{
  "arch": "dit",
  "text_encoder_layers": 8,
  "text_encoder_norm": "layernorm",
  "text_encoder_fused_qkv": false,
  "text_encoder_positions": "rope",
  "mlp_ratio": 6,
  "inner_norm": false,
  "patch_size": [4, 4],
  "beta2": 0.99,
  "max_steps": 7500,
  "batch_size": 256,
  "decay_fraction": 0.4,
  "warmup_steps": 220
}
Rows from block 2 of the denoiser of a small text-conditioned image diffusion model, named by matrix and row number. Rows with one number belong to one neuron. Each number is 128 + 24 x the weight over its row's rms, rounded and kept within 0 to 255. All counts start at 0. After the name is the row's rms in percent of the matrix's.
Before each neuron's rows are labels from the 100 images, of 14848 (inputs lightly noised), where the neuron reaches its highest value: "strongest on" is what is common among them; "patch colour" is the nearest of a few named colours to the mean colour under the peak. Only what is clearly more common there than usual is listed. The data: photos of plants, animals and fungi (iNaturalist). In brackets: how many of the 100.
# fc1: MLP up (model.blocks.2.mlp.fc1.weight, 1920x320), inputs 64-127
# fc2: MLP down (model.blocks.2.mlp.fc2.weight, 320x1920, transposed), outputs 64-127

strongest on: phylum Arthropoda (68); class Insecta (62)
patch colour: white (33); pink (27)
fc1.501 091 [106 129 146 124 128  91 144 154 118 165  93 118 180 176 144 102 143 101 149 174 150 124 149 109 150 135 116  86 119 115  90  93 183 177 117 108 124 145 126 158 124 149  68 125 141 118 146 101 100 131 125 133 105 135  92 103 133 135 158 150 112 109 148 106]
fc2.501 093 [187 108 166 121 120 137 129 129 106  75 118 148 162 135 138 117 106 144 105 126 129 143 175 163 143 145 133 130 111 117 165 110 161 168 127 140 129 140 117  93 166 141 149 144 144 139 116 153 126 145 115 111 116 116 113 143 153 105 100 116 128 125 111  98]

strongest on: class Aves (84)
patch colour: black (26)
fc1.308 077 [107 119 132 121  91  93 150 124 119 120 151 142 118 158 125 106  98 133 114  66  70 111  94 101 121  53 107  90  99 147 118 182 130 129 148 156 135 157 121 145 130 112 116 149 120 168 142 137 126 144 123 140 131 132 161  87 106 137 121 129 112 115 167 134]
fc2.308 081 [119 146 126 134 107 116 169 106 109 132 144 122 105 131 115 135 131 115 176 180  60  81  39  63 110  90  92 130 151 127 137 158 120 122 172 135 125 204 131 140 136 134 133  98 139 133 123 147 117 121 116 106  90 135 121 101 115 143 135 117 155 130 119 139]

strongest on: order Passeriformes (51)
patch colour: pink (27)
fc1.435 127 [ 84 103 113 158 174 105 154 122 140 127 128 153  95 146 115 126 132 105 122 124 111 164 188 135  98  91 131  65 144 104 131 103 124  72 128 125 110 162 169 102 109 133 161 128 123 136 107 143 113  98 133  96  96 169 141 144  97 164 125  84 142  88  98 139]
fc2.435 123 [116 129 103 113 123 152 114 130 184 120 115 182 155 113 147 143  91  66 104 134 167 131 131 109 172 146 122 141 111 177 112 112 105 152 136 110 117 106 101 104 143 115 151 124 121 106 111 134 133 127 119 147 103 107 121 118  93 158 138 143 123  92 136 105]

strongest on: phylum Arthropoda (63); class Insecta (59)
patch colour: brown (66)
fc1.1 132 [112 172 181 139 103 136 145 103 121 117 119 106  91 160 151  99 131 114 136 174 116 140 107 137 138 148 154 161 111 134 137  99  78 114 139 151 127 133 138 160 111 133  75 147 130 113 111 100 106 133 136 102 138 103 102 123 106  99 147 126 124 109 132  90]
fc2.1 127 [109 104 115 135  85 117 133 129 178 139 109  94 152 125 110 142 101 113 138 168  88 153 125 117 145 136 123  95 132 101 130 142 165 142 110  99 119 171 150 137 176 109 117 109 146 151 139 130 156 125 135 120 103 130 154 116 103 105 140  94 175 126  97 163]

strongest on: phylum Arthropoda (67); class Insecta (66)
patch colour: brown (77)
fc1.388 099 [170 146  52 145 134 124 144 110 103  96  82 110  92 154 116 123  91 111 100 108 138 102 185 120 118 137 131 132  95 152 130 131 117 141 156 168 141 134 126 114 152 110  92  84 137 116  72 100 124 144 109 148 116 121 132 158 149 107 102 126  99 123 120  88]
fc2.388 099 [ 68 134  73 101 133  92 143 109  84  63 126 111 153 155 100 126 140  97  94 136 149 151 128 128 123 120 137 129  93 157  89 118  90 165 118 104 133 118 121  98 125 143 120 164 116 107 111 126 111 113  82 126 146 128 109 124 141 137 140 114 134 111 123 109]

strongest on: class Aves (87); order Passeriformes (59)
patch colour: grey (78)
fc1.368 132 [155 134 157 141 170 170 147 166 133 118 117 105  80 141 140 121 123 115 123 149 125 151 152  92 132 137 118 136 116 114 131 124 119 162 126 122 137 118 136  89 138 125 112 133 105 156 120 123  92 168  96 112 134  96 102  99 140  89 121  67 155  66 125 122]
fc2.368 124 [119 108  94  99 119 144 114 160 145 116 136 133  80  94 123 135 133 128 100 124  91 146 185 105 156 130 162 144 162 137 129 129 152 159 106 154 146 158 119 147 140 124 142 129 101 159 147 145 156  81 121 109 139 106 109 141 116 148  81 215 136 124 117 104]

strongest on: phylum Arthropoda (65); class Insecta (63); class Magnoliopsida (25)
patch colour: brown (63)
fc1.644 104 [129 136 134 117 168 141 127 132 141  89 116  92  95 163 136  86 124 125 122 129 134 132 151 150 155 146 157 129 149 111 165 127 105 121 123 128 146 145 138 113 151 113 112  80 156 116 115 139 120 131 112 171 120 158 132 109 170 139 163 139  98 156 128  75]
fc2.644 102 [112 133 104 126 122 125 149 147 120  93 133 134 117 126 154 157 127 120 157 161 125 157 123 128 124 132 151 138 144 137 119  96 105 115 136 118 192 120 125 132 132 127 129 152 144 123 146 128 121 176 141 139 109 184  92 128 155 108 127  98 121 108 116 102]

strongest on: phylum Arthropoda (61); class Insecta (60)
patch colour: brown (51)
fc1.752 083 [125 136 129 100 157  91 175 122 123 109 135 107 102 150 162 123  67 104 151 149 114 121  84  80 122 169 146 162 118 124 110 171 117 122 138 129 142 148 157 155 106 111 124 124  92 146  99 175 115  72  82 141 119 119 165 148  93 109 140 159 168 159 151 113]
fc2.752 085 [136 137 100 114  89 113 152 117 127 110 127 175  95 138 160 136 174  92 156 141 119  90 136 170 156 119 148 104 125 100 129 164 126 117 110 117 144 137 140 139  96 114 128 100  78 107 158  79 127 172 119 115 127 159 139 112 154 135 173 149 115 137 136 144]

strongest on: phylum Arthropoda (62); class Insecta (60)
patch colour: brown (79)
fc1.24 093 [124 140 128 112 140 137 124 124 139 136 110 141  82 120 140 101 115 157 120 164 168 121 158 128 148 168 146 125 114 104 165 131 122 129 146 146 114 108 114 146 134 143  94  94 128 129  93 131 102 116 116  85 115 118  95 140 144  70 109 139 143 140 130 121]
fc2.24 095 [114 139 113 125 134 122 135 120 152 116 138 127 121 108 124 135 147 147 145 103 156 166 138 135 130 149 178 129 115 111 168 126 113 129 122  93 114 136 112 134  98 143  94 140 125  99 155 118 139 143 115 132 131 105 129 144 105 129 173 156 141 137 105 117]

strongest on: class Aves (90); order Passeriformes (52)
patch colour: pink (49)
fc1.243 111 [135 135 145 157 124 134 163 161 132 105 136 148  87 129  77 130 116 132 111 118 134 157 129 138  83 145 149 125 101 131 150 124 136 137 122 143 153 132 149  96 132 100 154 106 135 130 131 156 133 114 135 142 111 114 147 132 140 143 138 114 119 122 121 129]
fc2.243 118 [ 99 132 157 136 114 135 127 120 127  96 127 132 127 103 180 150 119 131 148 131 132 131 149 143 123 119 131  96 135 130 152 139 128 138 126 145 108 123 111 116 130 153 161 124  93 152 128 127 128 136 141 141 131  99  87 124 187 152 124 108 160 110 119 107]

strongest on: class Aves (85)
patch colour: black (57)
fc1.731 109 [106 118 150 113 118 108 156 117 139  77 130 122 142 108 125 118 126 120 154 128 140 146 140 125  97 100  91 168 111 175 147 114 136 107 112 139 139  95 123 135 132 113 148 137  96  85 140 128 136 121 130 106 146  99 119 112 126 117 126 128 121 140 148  85]
fc2.731 123 [158 147 133  99 163 144 129  88 121  47 123 158 156 144 159 133 115  92 141 139 103 145 129 108 111 121 114 161 106 164 140 132 144 147  97 141 148 126 121 125 142  99 136 158 160 141 109 135 146 113 150 167 159 106 109 151 132 123 136 130 132 126 121 104]

strongest on: class Insecta (64); phylum Arthropoda (64); order Lepidoptera (39)
patch colour: brown (63)
fc1.750 116 [140 158 169 140 119 139 148  98 140 153 117 145 126 151 146  95 148 158 113 128 166 129 110 150 133 145 170 131  91 136 125 134 162  93  92 181 139 147 145 104 131 143  89 111 100  92  83 132 123  94 120 106  94 126 112 151 142 164 133 116 142 167  91 118]
fc2.750 118 [125 113 167 146 129 134 111 134 137 142 139 127 159 168  70 148  92  99 108 134 131 127 112  99 105 151 126 143 160 144 126 115 126 131 110 143  97 170 154 151 127 146 114 119 128 145 130 117 160 115  97 151  81 135  98 144 115 160 128  99 172  94 130 158]

strongest on: class Aves (86)
patch colour: grey (75)
fc1.668 125 [134 114 100 128 130 117 133 157 118 111 124 161  96 100 139 119 115  92  95 130 125 150 146 135 130 124 133 113 121 153 110 116 127 132 104 162 123 123 126 133  75 154 141 133 108  89 116 117 141 108 146 128  80  99 145 108 129 133 125 116 173 111 126  94]
fc2.668 130 [117 121 110 138  94 129 106 119  95  93 130 104 126 142 138 133 152 144 130 112 123 125 149 146 147 149 123 161 141 128 110 114 144 127 136 134 148 101 102 132 106 150 123 132 107 112 133 144  75 130 150 131 160 121 170 130 140 108  94 132 158 103 121 101]

strongest on: class Aves (88); order Passeriformes (51)
patch colour: brown (51)
fc1.674 116 [111 121 138 167 184 103 154 129 150 102 123 161 108  86 107 132 149 148 111  95 128 151 201 146 144 122 135 154 114 121 160  55 158  99 120 127  80 139 118 120 111 127 146 159  79  90  90 179 156  94 144 104 101 119 138 124  80 121 132 117  99 124 113 109]
fc2.674 124 [109 164 140 132 177 122  98 128 146  94 125 193 120 115 122 113 117 130 132 174 154 167 159 147 127 118 120  98 134 129 122 202 122 130  96 168 155 116  94 131 156 146 136 144 137 172 117 142 135 123 112 102 121 136 100 126 127  98 106  92 181  74 105 144]

strongest on: class Aves (86); order Passeriformes (58)
patch colour: grey (84)
fc1.739 088 [ 88 123 145 170 142 127 153 131 131  66 150 133  72 108 156 144 145 127 140 126 121 129 134 170  63 135 118 129 118 126 166 128 127 156 121 151 111 126 119 103 134 164 144 131  89 149 155 118 142 150 101 128 128 129 138  98 175 132 180 115 129 128 148 141]
fc2.739 098 [117 141 137 133  98 139  90 208 132  31 136 102  74 163 140 127 111 119  77 157 110 125 114 131 187 152 113 123 151 141 144 108  89 147 148 110  89 143 117  92 140 117 149 171 130 125 107 148 101 109 111 133 140 102 107 144 151 111  46 121 139  92 111 125]

strongest on: order Passeriformes (52)
patch colour: grey (85)
fc1.50 093 [139 148 108 116 176 130 167 138 125 125 115 128 148 153 137 125  93 133 116 106 104 150 145 130 130 107 138 134 124 136 103 160  95 129 145  89 115 151 124 132 125 124 137 145 144 130 145 160 111 117 140 131  94  94 110  72 162 132 111 150 106 128 117 151]
fc2.50 114 [132 109 122 116 101 151  90 156 132 153 122 118 141 134 164  94 101 122 120 110  92 146 175 169 103 114 144 132 125 118 121 123 107 118 124 127 137 103 171 114 130  97 156 139 175 118 134 150 107 116 157 100 145 145 100 116 115 151 138 171 139 133 119 116]

strongest on: class Aves (84)
patch colour: pink (32)
fc1.427 094 [101 207 119 130 179 149 142 117 124 130 171 104 145 155 161 113 150 131 145 149 104 126 121 151 118 112 110 176 135 139 120 141 124 122 103 110 124 132 161 170 103 144 139 149 135 114 142 133 155 149 128  96 123 151 119 154 137 161 182 160  89 123 119  92]
fc2.427 091 [148  71 147 137 116 162 142  84 114 110 158 119 149 115 185 101  98 141 140 142  96 118 166  82 157  76 132 118 186 139 128 145  64 144 167 141 101 133 152  96  93 137 108 116 148 135 153 143 126  97 121 112 111 129 139 109 132 139 110  86  94 122 138 115]

strongest on: class Aves (95); phylum Chordata (95)
patch colour: grey (84)
fc1.683 120 [143 138 112 127 136 121 160 136 103  92 101  94  90 140 113  93 183 171 165 179 176 211 171 174 173 175 134 191 143 152 139 127 141 139 153 120 138 139 126 118 110 108 125 141  84 134  94 145 129 118 133 115 127  94 106 145 121 134 115  90 153 132  95 138]
fc2.683 121 [130 122 161 162 141 154 107 106 186  96  95 156 123  96 152 153 147 134 136 146 125 152 140 128 139  96 143  82 126 161 159 126 119 134 143 131 151 132 165 111 115 142 112 143 149 136 124 140 128 122 122 133 113 145  91 126 126 139 117 101 126 120 118 126]

strongest on: phylum Arthropoda (65); class Insecta (64)
patch colour: brown (58)
fc1.19 121 [108 176 126 122 141 117 148 116 156 108 156  85  53 133 135 138 137 120 137 109 156 119 114 134 109 137 171 138 118  93 134 125 115 130 127 137 131 104 142 142 112 101 115 108 116 136 124 129 115 152 100  63  87 132 121 101 161 101 170 118 126 127 107  79]
fc2.19 126 [112  92 132 128 119 138 138 124 165 131 169 153 139 121 138 159 141 125 100 166 124 143 131  91 187 145 154  83 106  79 130 117 109 140  77 101 156 130 173 129 121 115 129 146 125 152 124 111 145  81 105  91 109  88 153 104 155 181 152 145 169 103 130 101]

strongest on: class Aves (83); order Passeriformes (57)
patch colour: grey (76)
fc1.509 088 [130 141  98 147 140 101 156 170 136  71 128 149 106 132 154 127 135 144 112 129 127 150 126 107  95 160 116 110  73 126  59 187 127 139 151 115 116 134 142 129 103 121 150 117  96 128  98 130 103  91 112 122 150 108 112  97 128 103 140 112 177  98 113 105]
fc2.509 093 [118 135  91 109 138 139 113 167 145 133 112 138 167 141 135 113 160 146 109 123  98 101 136 117 161 135 154 153 141 148 104 137 142 160 145 130 137 139 128 133 100 109 111 102 108  92 138 130  87 190 117 116 118 109 122 127 130 123 117 102 119 102 155 116]

strongest on: phylum Arthropoda (64); class Insecta (63)
patch colour: brown (60)
fc1.465 098 [127 125 110 126 138 146 152 134  98 162 103 112 108 154 114  99  72 123  94  90 101 108 143 126 114 124 144 140 127 135 111 130 117 120 140 146  79 133 156 132 130 159 139 123 137  78 114 118 121 132 151 111 102 167 141 124 177 116 182 133 121 126 149 129]
fc2.465 103 [154 110 158 163 134 103 137 161 199 102 157 115 129 129 101 128 109 162 104 154 126 103 127 154 142  98 127  77 149  95 132 140 110 105 176 160 106 148 148  94  91 118 139 165 163 131 161 106 121 114 124 125 115 147 171 134 155 144 107 150 127 112 105 123]