Rows from block 3 of the denoiser of a small text-conditioned image diffusion model, named by matrix and row number. Rows with one number belong to one neuron. Each number is 500 + 40 x the weight over its row's rms, rounded and kept within 0 to 999. All counts start at 0. Numbers have three digits each.
After each neuron's rows are labels from the 100 images, of 14848 (inputs lightly noised), where the neuron reaches its highest value: "patch colour" is the nearest of a few named colours to the mean colour under the peak. Only what is clearly more common there than usual is listed. The data: photos of plants, animals and fungi (iNaturalist).
# fc1: MLP up (model.blocks.3.mlp.fc1.weight, 1920x320), inputs 280-319
# fc2: MLP down (model.blocks.3.mlp.fc2.weight, 320x1920, transposed), outputs 280-319

fc1.193:461435546454535457516497473480531465469521491476563452508473448531493469461494489512575576485567546450422499498524493445
fc2.193:509486518447416517495511580479478573525497548591458444551506470515506502535447516529522517481507506488468495619531537502
patch colour: yellow

fc1.422:446496556554471536496518470492478486533473537541497465439462497510516462532506524506472542495559465467517489474540461470
fc2.422:448478525528561487443485466530447465504450578441511460477533383498443483483533535516455483536528504527535529519509527465
patch colour: pink

fc1.259:450401593461479485519528559450526499454479486556437518525502527526510511498437475503499486453518543498543451500465471500
fc2.259:578460410564519504555515550422406567504539489525513490539537427475527520556548525467502454462519598513516453505498490454
patch colour: cyan

fc1.293:539506543435516441442468473542528498483521526509436543489438486438502433524479473505439467482544481417405520453530443504
fc2.293:497488545520503522499518523500495522448500548472494489507469504523496519546532543506427545549582421455497469456522460461
patch colour: pink

fc1.502:506462527575472515499521528538473554524476476507561533530499566468469503535455603488550467470497472578460472441490544426
fc2.502:503468501505518482528549461538556494492447484532505523512514447512522478533521546445464524460433502532491460492502523520
patch colour: black

fc1.623:514477460518390502512537499530518491558538459525505509435526453476541493509488509501506410501550511512497546467470516411
fc2.623:484520515564498421586502479476406470519525511483536664504484491534479497536526418484466507502478457498590446448478536492
patch colour: black

fc1.366:507509483475516545476455555520510522492476462522554497524513501499444477553480505543468530475459492526515437525491543502
fc2.366:502514508549498572465509484484460443487524490468508450457483486519519495556484548526534488508536529517463517500511489509
patch colour: grey

fc1.352:497505497470546510448452487454474512415485559458482535482492496434455426492520508505475553470499550548496485487533421514
fc2.352:538498495488531534508461524492558518520489561480499484484532548509478445480504496482549520446498446501410503526483484474
patch colour: yellow; pink

fc1.517:542536461459439466513412534519465454523499441479534561526600480503430590501482556474456499480500560483462461516492538480
fc2.517:446470491477484387513492448536531531529529482515493426540530506490488444417530515515446476476524571470503513490493521547
patch colour: brown

fc1.311:462467466498469540553532532450565466421476494541493414479487513573540483508496521537519487474474528487544529423488480492
fc2.311:515493541599553529500509474491411558496545487483525435462516482461534539518479521483498537456489533500477522523439500498
patch colour: white

fc1.385:507576563502541478534502616504425479495490522428498528537517527519466534507463548558476527537528516473562545467514463399
fc2.385:512525534495469507543551565501489525489512485570477461574438468481437521572445505541476538566483522510437509509475559482
patch colour: yellow

fc1.572:457578463574506533473435470512458496509505534455561483493558552462528438442497496494566469502565544511517472468512471536
fc2.572:521493456583512511475467496477489536498467452554447495539517479444533525430501453549541462496536462450507445510476501565
patch colour: grey

fc1.519:464532505489609428446480489467458488482492542464506442515491469476448495482478457486457550501483516537489489481480473511
fc2.519:540504438512525493469532543492548520504466510495459522458502459503483482443486434478464462462484488513544463547503457502
patch colour: yellow

fc1.367:536476494550544481475447545432473519548434527492539499516470464530483453476502500405533550487482461480511477490451514584
fc2.367:532488489472502507478440591463626507486564482464556437580553500428497471463490481483475504465516547506530501492497477503
patch colour: brown

fc1.74:467496523487563491487472505505489504487449539514535409507435450434457426488525527405577514497467508474462550527501492610
fc2.74:461437508446499479499504458508632509504521443488517512408524521495480511529511528485536491432502561492506512446478492489
patch colour: pink

fc1.252:485548475505439503523473575518542486525439541501506461514544497547530433474490511500497570518450456483565530410549461549
fc2.252:507458465482548458469483537543531533499584501573536514512541423463529567506442464511474460563493513470487534467493493468
patch colour: cyan

fc1.622:475506524495434495517480501427528464533521377501462458470531494475590489522412480498539485520443462448550486517541520495
fc2.622:482523480530543449459528508444371548499470548542504509421476499540484549464550480534505479499486536503490542567517506455
patch colour: cyan

fc1.345:456496513462533598522477504508438456552504478459456424496529506509541494556492461465518498511478522495520506536442509582
fc2.345:423436467436473493497455474484598448494492484498489550491528524466537521561508487494511483495502473454491522440533505524
patch colour: brown

fc1.264:469514538465490452424539487464557478486532511508529421483456409476477464446491442486503503440542535444395554443488489469
fc2.264:532518536448480584632488547503439520525503467516494606531489476504531551561491471497503532448513496512526465510507510493
patch colour: grey

fc1.609:379468486472530588556505538445556525543445529445488507498454509490502523500512496489471489464473502556460569527495529471
fc2.609:575513515502465490520503517481481456474564503513480511495522501503502497492459485489462500476498553541467478452503477512
patch colour: brown

fc1.510:451494562481605522479535493484508547526506498486490553498549538590522489419554465549499512490497518498513572517504428537
fc2.510:509448509512570552483496555512466452517460539479564523546537482316529475564426476483497501478537558474508416488490419411
patch colour: white

fc1.285:390518534405516499467551476552474533513449436505487481450486533523485496488516522568419506527505536520485522494504482416
fc2.285:499488470507481462433502502500565522489488464514555389534540505485557509514529514444552482444477530456416486487528479480
patch colour: cyan

fc1.513:491501475487544466459507435549510474513560504480567420489397461464509445495529443434560481511442496504566491485463527502
fc2.513:494493520400537502519556513506603466503484444500490612493517509508506457434481458529552524470555500501558511519499455533
patch colour: pink

fc1.523:478488467506496565501464531520527527474564457458507487481444452477512430509473497466429556446526521494503482482544484466
fc2.523:422509492509508545521520549513478448507436493499496530504463501468516538527478464521557528481498474524447462592523487510
patch colour: white

fc1.381:554537471522560479522536553575484514499456477500427489500527531489527514461514489526480464490457432446530456595432522514
fc2.381:450495514538538496473527460547460470499524540474464493465519482561472538548514534512522539442459546500491507501507533509
patch colour: brown

fc1.215:477508448572466553484498401456555460508527516528458431486533485466449473480484466472585509485529469474580498519491572454
fc2.215:483467519515471534497564465417509481487408486540513447539464460489436455503548477498593411558509486446634511495491485523
patch colour: grey

fc1.620:452545496596539455448463494494471462523482463437516532470473538498628560492459472549457445462544519536517480562526555511
fc2.620:459512466523450402473472435516527503529546482467441438444518442495581466441522454453504539556491480544477481562474504500
patch colour: brown

fc1.706:453443437496501569530480492481496487504483462526468449509487456587461477520446573512484534397530439441483410456474442447
fc2.706:508523430519524531541542435500478469502517495440488570433533465602548519530527512492450544501417503525486474554468552404
patch colour: yellow

fc1.471:478528516457497559484489504513448414527509489562460452484529504549483512515519464469488526477432451509531442401558451421
fc2.471:520506535471483528637474506476514465500480472449502450489464546510494523553517616503492500525503531551520556542482539448
patch colour: grey

fc1.431:429432517465508522535533469503509472482561474454512508521441532468489464538425505479455518547516529547481512493521415465
fc2.431:519473519462491508572529505489500459483399499498478535580555533524496499457594467479525473448521471501542498538501478497
patch colour: grey

fc1.206:452540559424459485571545452542417482495572532548518495484488463488524464537480562519479544497520534503440563477520503423
fc2.206:564487466489477455519547451527517524524464556538457491519414555497496549510442473506439439481541477471381530499484465507
patch colour: grey

fc1.648:443538427507493421518533459484492498482457498514496414409483473504481483524508478539468560459475539533451490505521510559
fc2.648:529558501488532400477511490490498481510477480485524591590505457456476452525485494512480393631517453466436525523469549505
patch colour: grey

fc1.460:529489524568459446503527477502402485462480530413467438485448573525490528489479439460564560471476522580477459471456552453
fc2.460:469535464506579485534487471492516484522498483595520532543462516552441468501512512586539535494449507467526441521487431414
patch colour: brown

fc1.358:482531489452518568486556545466547552506515438454490496520478442414471456499430501475489515467493508538477571496470393488
fc2.358:506514538519502533474568548479465419490509497500557501552439494608473539479546468535493561436538510533484437433506376505
patch colour: black

fc1.161:490587542479402480576533446495563473482561496520371436453520495514503462534560415564512495474561541466504489469498610509
fc2.161:498507457476474541494566520463422459490530499517499590508490487479468522517515420503528479535502508580447457587497586453
patch colour: grey

fc1.294:536515538513492485505514532519493493546473450543471521544567508526506512391483551474502535510497528478491497511570473503
fc2.294:457525456550534496480524471548498510496517550535461503472503502451547466524517567526489465540545589448457473475477478464
patch colour: pink

fc1.603:538494575516471549529493526577507513530477443528466522470567517485498533560508588476514415474512514504497515502479503472
fc2.603:462538517478495528487525472506462489474528448395537600504534457509491524560475496451492491462468493494519553435510505474
patch colour: black

fc1.379:550475515503504554442470485524512542554550506524500503485521527466438524506444512476542458500485462547484488402498512536
fc2.379:464499491541493546493500491496453586471474517474472546455510509498506492453462511489435489492506588499513563494519524549
patch colour: black

fc1.267:529517502492461546454481559512531535473513493487585491479472569492523480574542489487463430538500549582472598526553535528
fc2.267:488529497483469474488517502530393468492548544425548533497528534537541499526541507518478464460493498495471414507502490512
patch colour: white

fc1.591:484485495520492467484464485542476552473485546391404563478432528500489553492437472515494511436525441475496448442478482522
fc2.591:455545484417493495488496478490486491477485490579552498535477500498522548506466498501556484486514505505393541521496498526
patch colour: grey

fc1.725:472460431522439472482589446481487464570460467529522516449458409441520496511482550495472490451551492551408476572550451550
fc2.725:536504507518495465492459439478492493436485515485516460407424427515471489520491532538502501448431483497494460444479516535
patch colour: brown

fc1.715:487537492468401561479518468567507458545553572563530509528515536498575475511433511457450444460506535511413553440494470508
fc2.715:497548476517481389507520519528421481491509464540502567490529494501575496560499519520525498476531518545504511451529503526
patch colour: black

fc1.639:497500517527570516492485521537398501592544503509534482521493510451469449476497508404452525487598451464449487522443509505
fc2.639:434517501354523472520515481534554506542474515517533587497501523516532458475489495469413516476464560528501538652471497499
patch colour: brown

fc1.719:484471507507464493456516559484509415472556474542491516487475585561536510513479496541522489496463523495530460444530434471
fc2.719:522504533555466493482546519504512495503497510517516514511533500454494463526520519494530482450516441504508422479533478560
patch colour: pink

fc1.30:485496508491386553506548464443492462540545487547539445419554494564516502528481472486426412502506536472435500531529535531
fc2.30:507544535422487439579529564464499484517434486520539500524444499516508512510522467552497491514527436487460448554524466520
patch colour: brown

fc1.56:473466527469412459571456570501511458493493459493516496520477467578556449464509501494493466560523496520509423497450463402
fc2.56:454456546535580475495481595469461512487508521557491459504465483471521514440482471489475531458519557492518556524521528509
patch colour: cyan

fc1.145:516527436555499439439519485524422497445548599493479434531529435461482535492479510509500513462467517519440568514416538557
fc2.145:489565525461471474512517442551603461508544483513488528521454518542479471563439547529482514470464482448505498461486525512
patch colour: pink

fc1.121:491471470511516534488502560565540609530468490403481528470487569450521446530423492542494461490488494441536392478536442545
fc2.121:508479569471474545504475521473487463479470487441493497505550479552503527454554548501547548497543493456526517443474455522
patch colour: black

fc1.473:500452466536449530514503486494566523478514484464464486453512539470495507523457542522531463450498502513432497512492507587
fc2.473:507513505521496485542471534518479484512514504408510465536560520561496522561495518502478531430488520495479477498513478501
patch colour: pink

fc1.346:469506516523554510512493489471485466550443484480445442473524552487477518556474477473502510505458521478510430498533537520
fc2.346:487570486548532486445538443581500465505425520446522505443426507476556472452536474459476537591467481550488473501547461399
patch colour: brown

fc1.580:474458549520562515528466437545469541541530492509488484572478523453514420467537510552497455490511532470528545470520440538
fc2.580:513487507450461545532445480550482388504457532453456558473488540611533513499461531535488516471520569464491467531507419448
patch colour: brown

fc1.284:498508469451487580525489392492431480511524532515557487436507459473473462542511553503503514476509453530518434394458502502
fc2.284:526526506466533580550512503509506463442485448458475550490450477478501489496579467495457541504553454477494440466515505481
patch colour: grey

fc1.535:413531537572546490463511576590492458449579527481405535441499519507428532432546473471465540452490467492498487563468527515
fc2.535:563556483524467495493522541542486527476469474530451550536511484480506452525419487508551431585476439496548480535468508518
patch colour: yellow

fc1.546:481497544485464496498472424510592433504576497517497519492531547512522450562501571455460450457516574556475559457496474429
fc2.546:492390542623471497577530480521420522542457519627499482504467492494489433535540533467478538466511471503537506473519499528
patch colour: grey

fc1.103:493585534466468466555533456521463504531493473474517488420483480506486497483505518498491508483493479482599449518492435499
fc2.103:495452540501475395487506474511443484519497497480489559429442482474543525513502466440450511531477457464524526455494499553
patch colour: brown

fc1.559:498553538548450553547552469579463517510497534518512465536546516512524503479517596576513511477507528492534504482495541489
fc2.559:479503499506514510477549549597501409472590496462478465550571548521503502591469519491495453553536520530543354494520514477
patch colour: grey

fc1.42:526572534490463561533507531492518389538451498507485505531438539539483523415376542458465537456495540536518492460528515475
fc2.42:520523518514482527564452524486566526496506493453519466539483501446373530510508556497517468468579461549524503493481513483
patch colour: black

fc1.593:489467557493499468475489539520465535543499514500516485518499472562464480546457564538464452514573502447548495435473471453
fc2.593:547482505450465453464454524499604451523560442467464564429450443528470522495458453497434514486533479493428531478520444478
patch colour: grey

fc1.125:537522509574510514443543470507442460496517455480507516495543491513450529560461466479573469509500496547540469418473502461
fc2.125:483501513614457466401489458516569450498517428547554459507380483499546414526533487477586516509454410496538485541497493480
patch colour: white

fc1.344:524453520533433519514494510552527529515509470505460448497499485490542460559470525464522463447548551488445483453494519457
fc2.344:549461548530539510507472550502495463496459474522493563518540553517479436559490510513531497495487488471509507478536514442
patch colour: green

fc1.475:479540514480580464558448478420498482481504567451473420454470517575525486451486468490488528517512481414512478530464467504
fc2.475:443518511460514453536456498417570513515532472464579442515465471442532495451491493454369477525507490474457457487516449519
patch colour: pink

fc1.484:450484558563515499456509502460483450487523529431543446457516448549493546522481538488523504465501569523541515583467489461
fc2.484:509478521463536476512546531569511429479522514600486543524481490558488452554525528443476513493462472459546440501510471481
patch colour: pink

fc1.717:498563502493480557531461622535384517510544462487482475527543508496553489469471475486483517476569500516542522403481439397
fc2.717:584490492520485480493510601487494529490527468487502427555519504536485517571529481514393480521519484513587518554486526472
patch colour: green

fc1.628:524497496562449566529500445489576459394507479510434463406465537519507477517499543563527492469518516526522449473514484523
fc2.628:500509522616470541511474397476471518496496491481494426518484495480497512539549448496581527422512478502488476507509472480
patch colour: white; cyan

fc1.586:497504509508574546527491513519489446517447507536507501469492434577492465476503494489528589510572529511511578417491533475
fc2.586:444499486440441524467436493499512545486592484509528437462496446476460517563534517463518478433552537507437527518515560591
patch colour: orange; pink

fc1.140:460473541514417481518624561613492439493491475474458429524520442473532445519441539446502451480526493514441478490474496498
fc2.140:529539422515491458485575510570484508533463519451502481484534561520534513476527487471499482542542543515498533492499550469
patch colour: brown

fc1.192:462495505492508492428450544452534440479474466549522515475559442505534481497463529457491483476513471473418506549488525464
fc2.192:579492470465534509433456497534485449505502482488514564434497460479516545439465470461554500466540540506474524494486539529
patch colour: grey

fc1.477:487525516438500465520558455453482461467559523497408550457506475521482506488534533565530500483441450487575452427496464475
fc2.477:536512477411531529514494530529532518525499521430541382435538429536514481502528480387440474477468498550475503533516482511
patch colour: pink

fc1.430:448504532457512496480490465556478558401475563396530487470448417465504461477515529501522538482534467466466545488461427497
fc2.430:475519475483481564494478468527483471516551497413473509471527512557542476502417507531564539451495540504592521437506464490
patch colour: grey

fc1.26:472466524465479526508535408524566474383504476530448365433469463522564523454518467559461445442555492476489540409487568469
fc2.26:531487473590508502452502408480421542471504536533486520464480467481490507495476525462507478456514567490478509452531517444
patch colour: cyan

fc1.576:537419588489501465498512441534486458477564506533430451506478548558425496539481521530496554486502404514490553401465473494
fc2.576:542459492431443519522483529489556634466413562499439507540511539517428535493536552495508493504568452498516508422489482528
patch colour: grey

fc1.137:514489478484498498543548424491454502572506488480508456514453494496459440532445507474548522469479516547575527492462562483
fc2.137:511490482433498501558510481493532487498548482469510599504477499488454508492533435494461521501467488475560513474525504480
patch colour: brown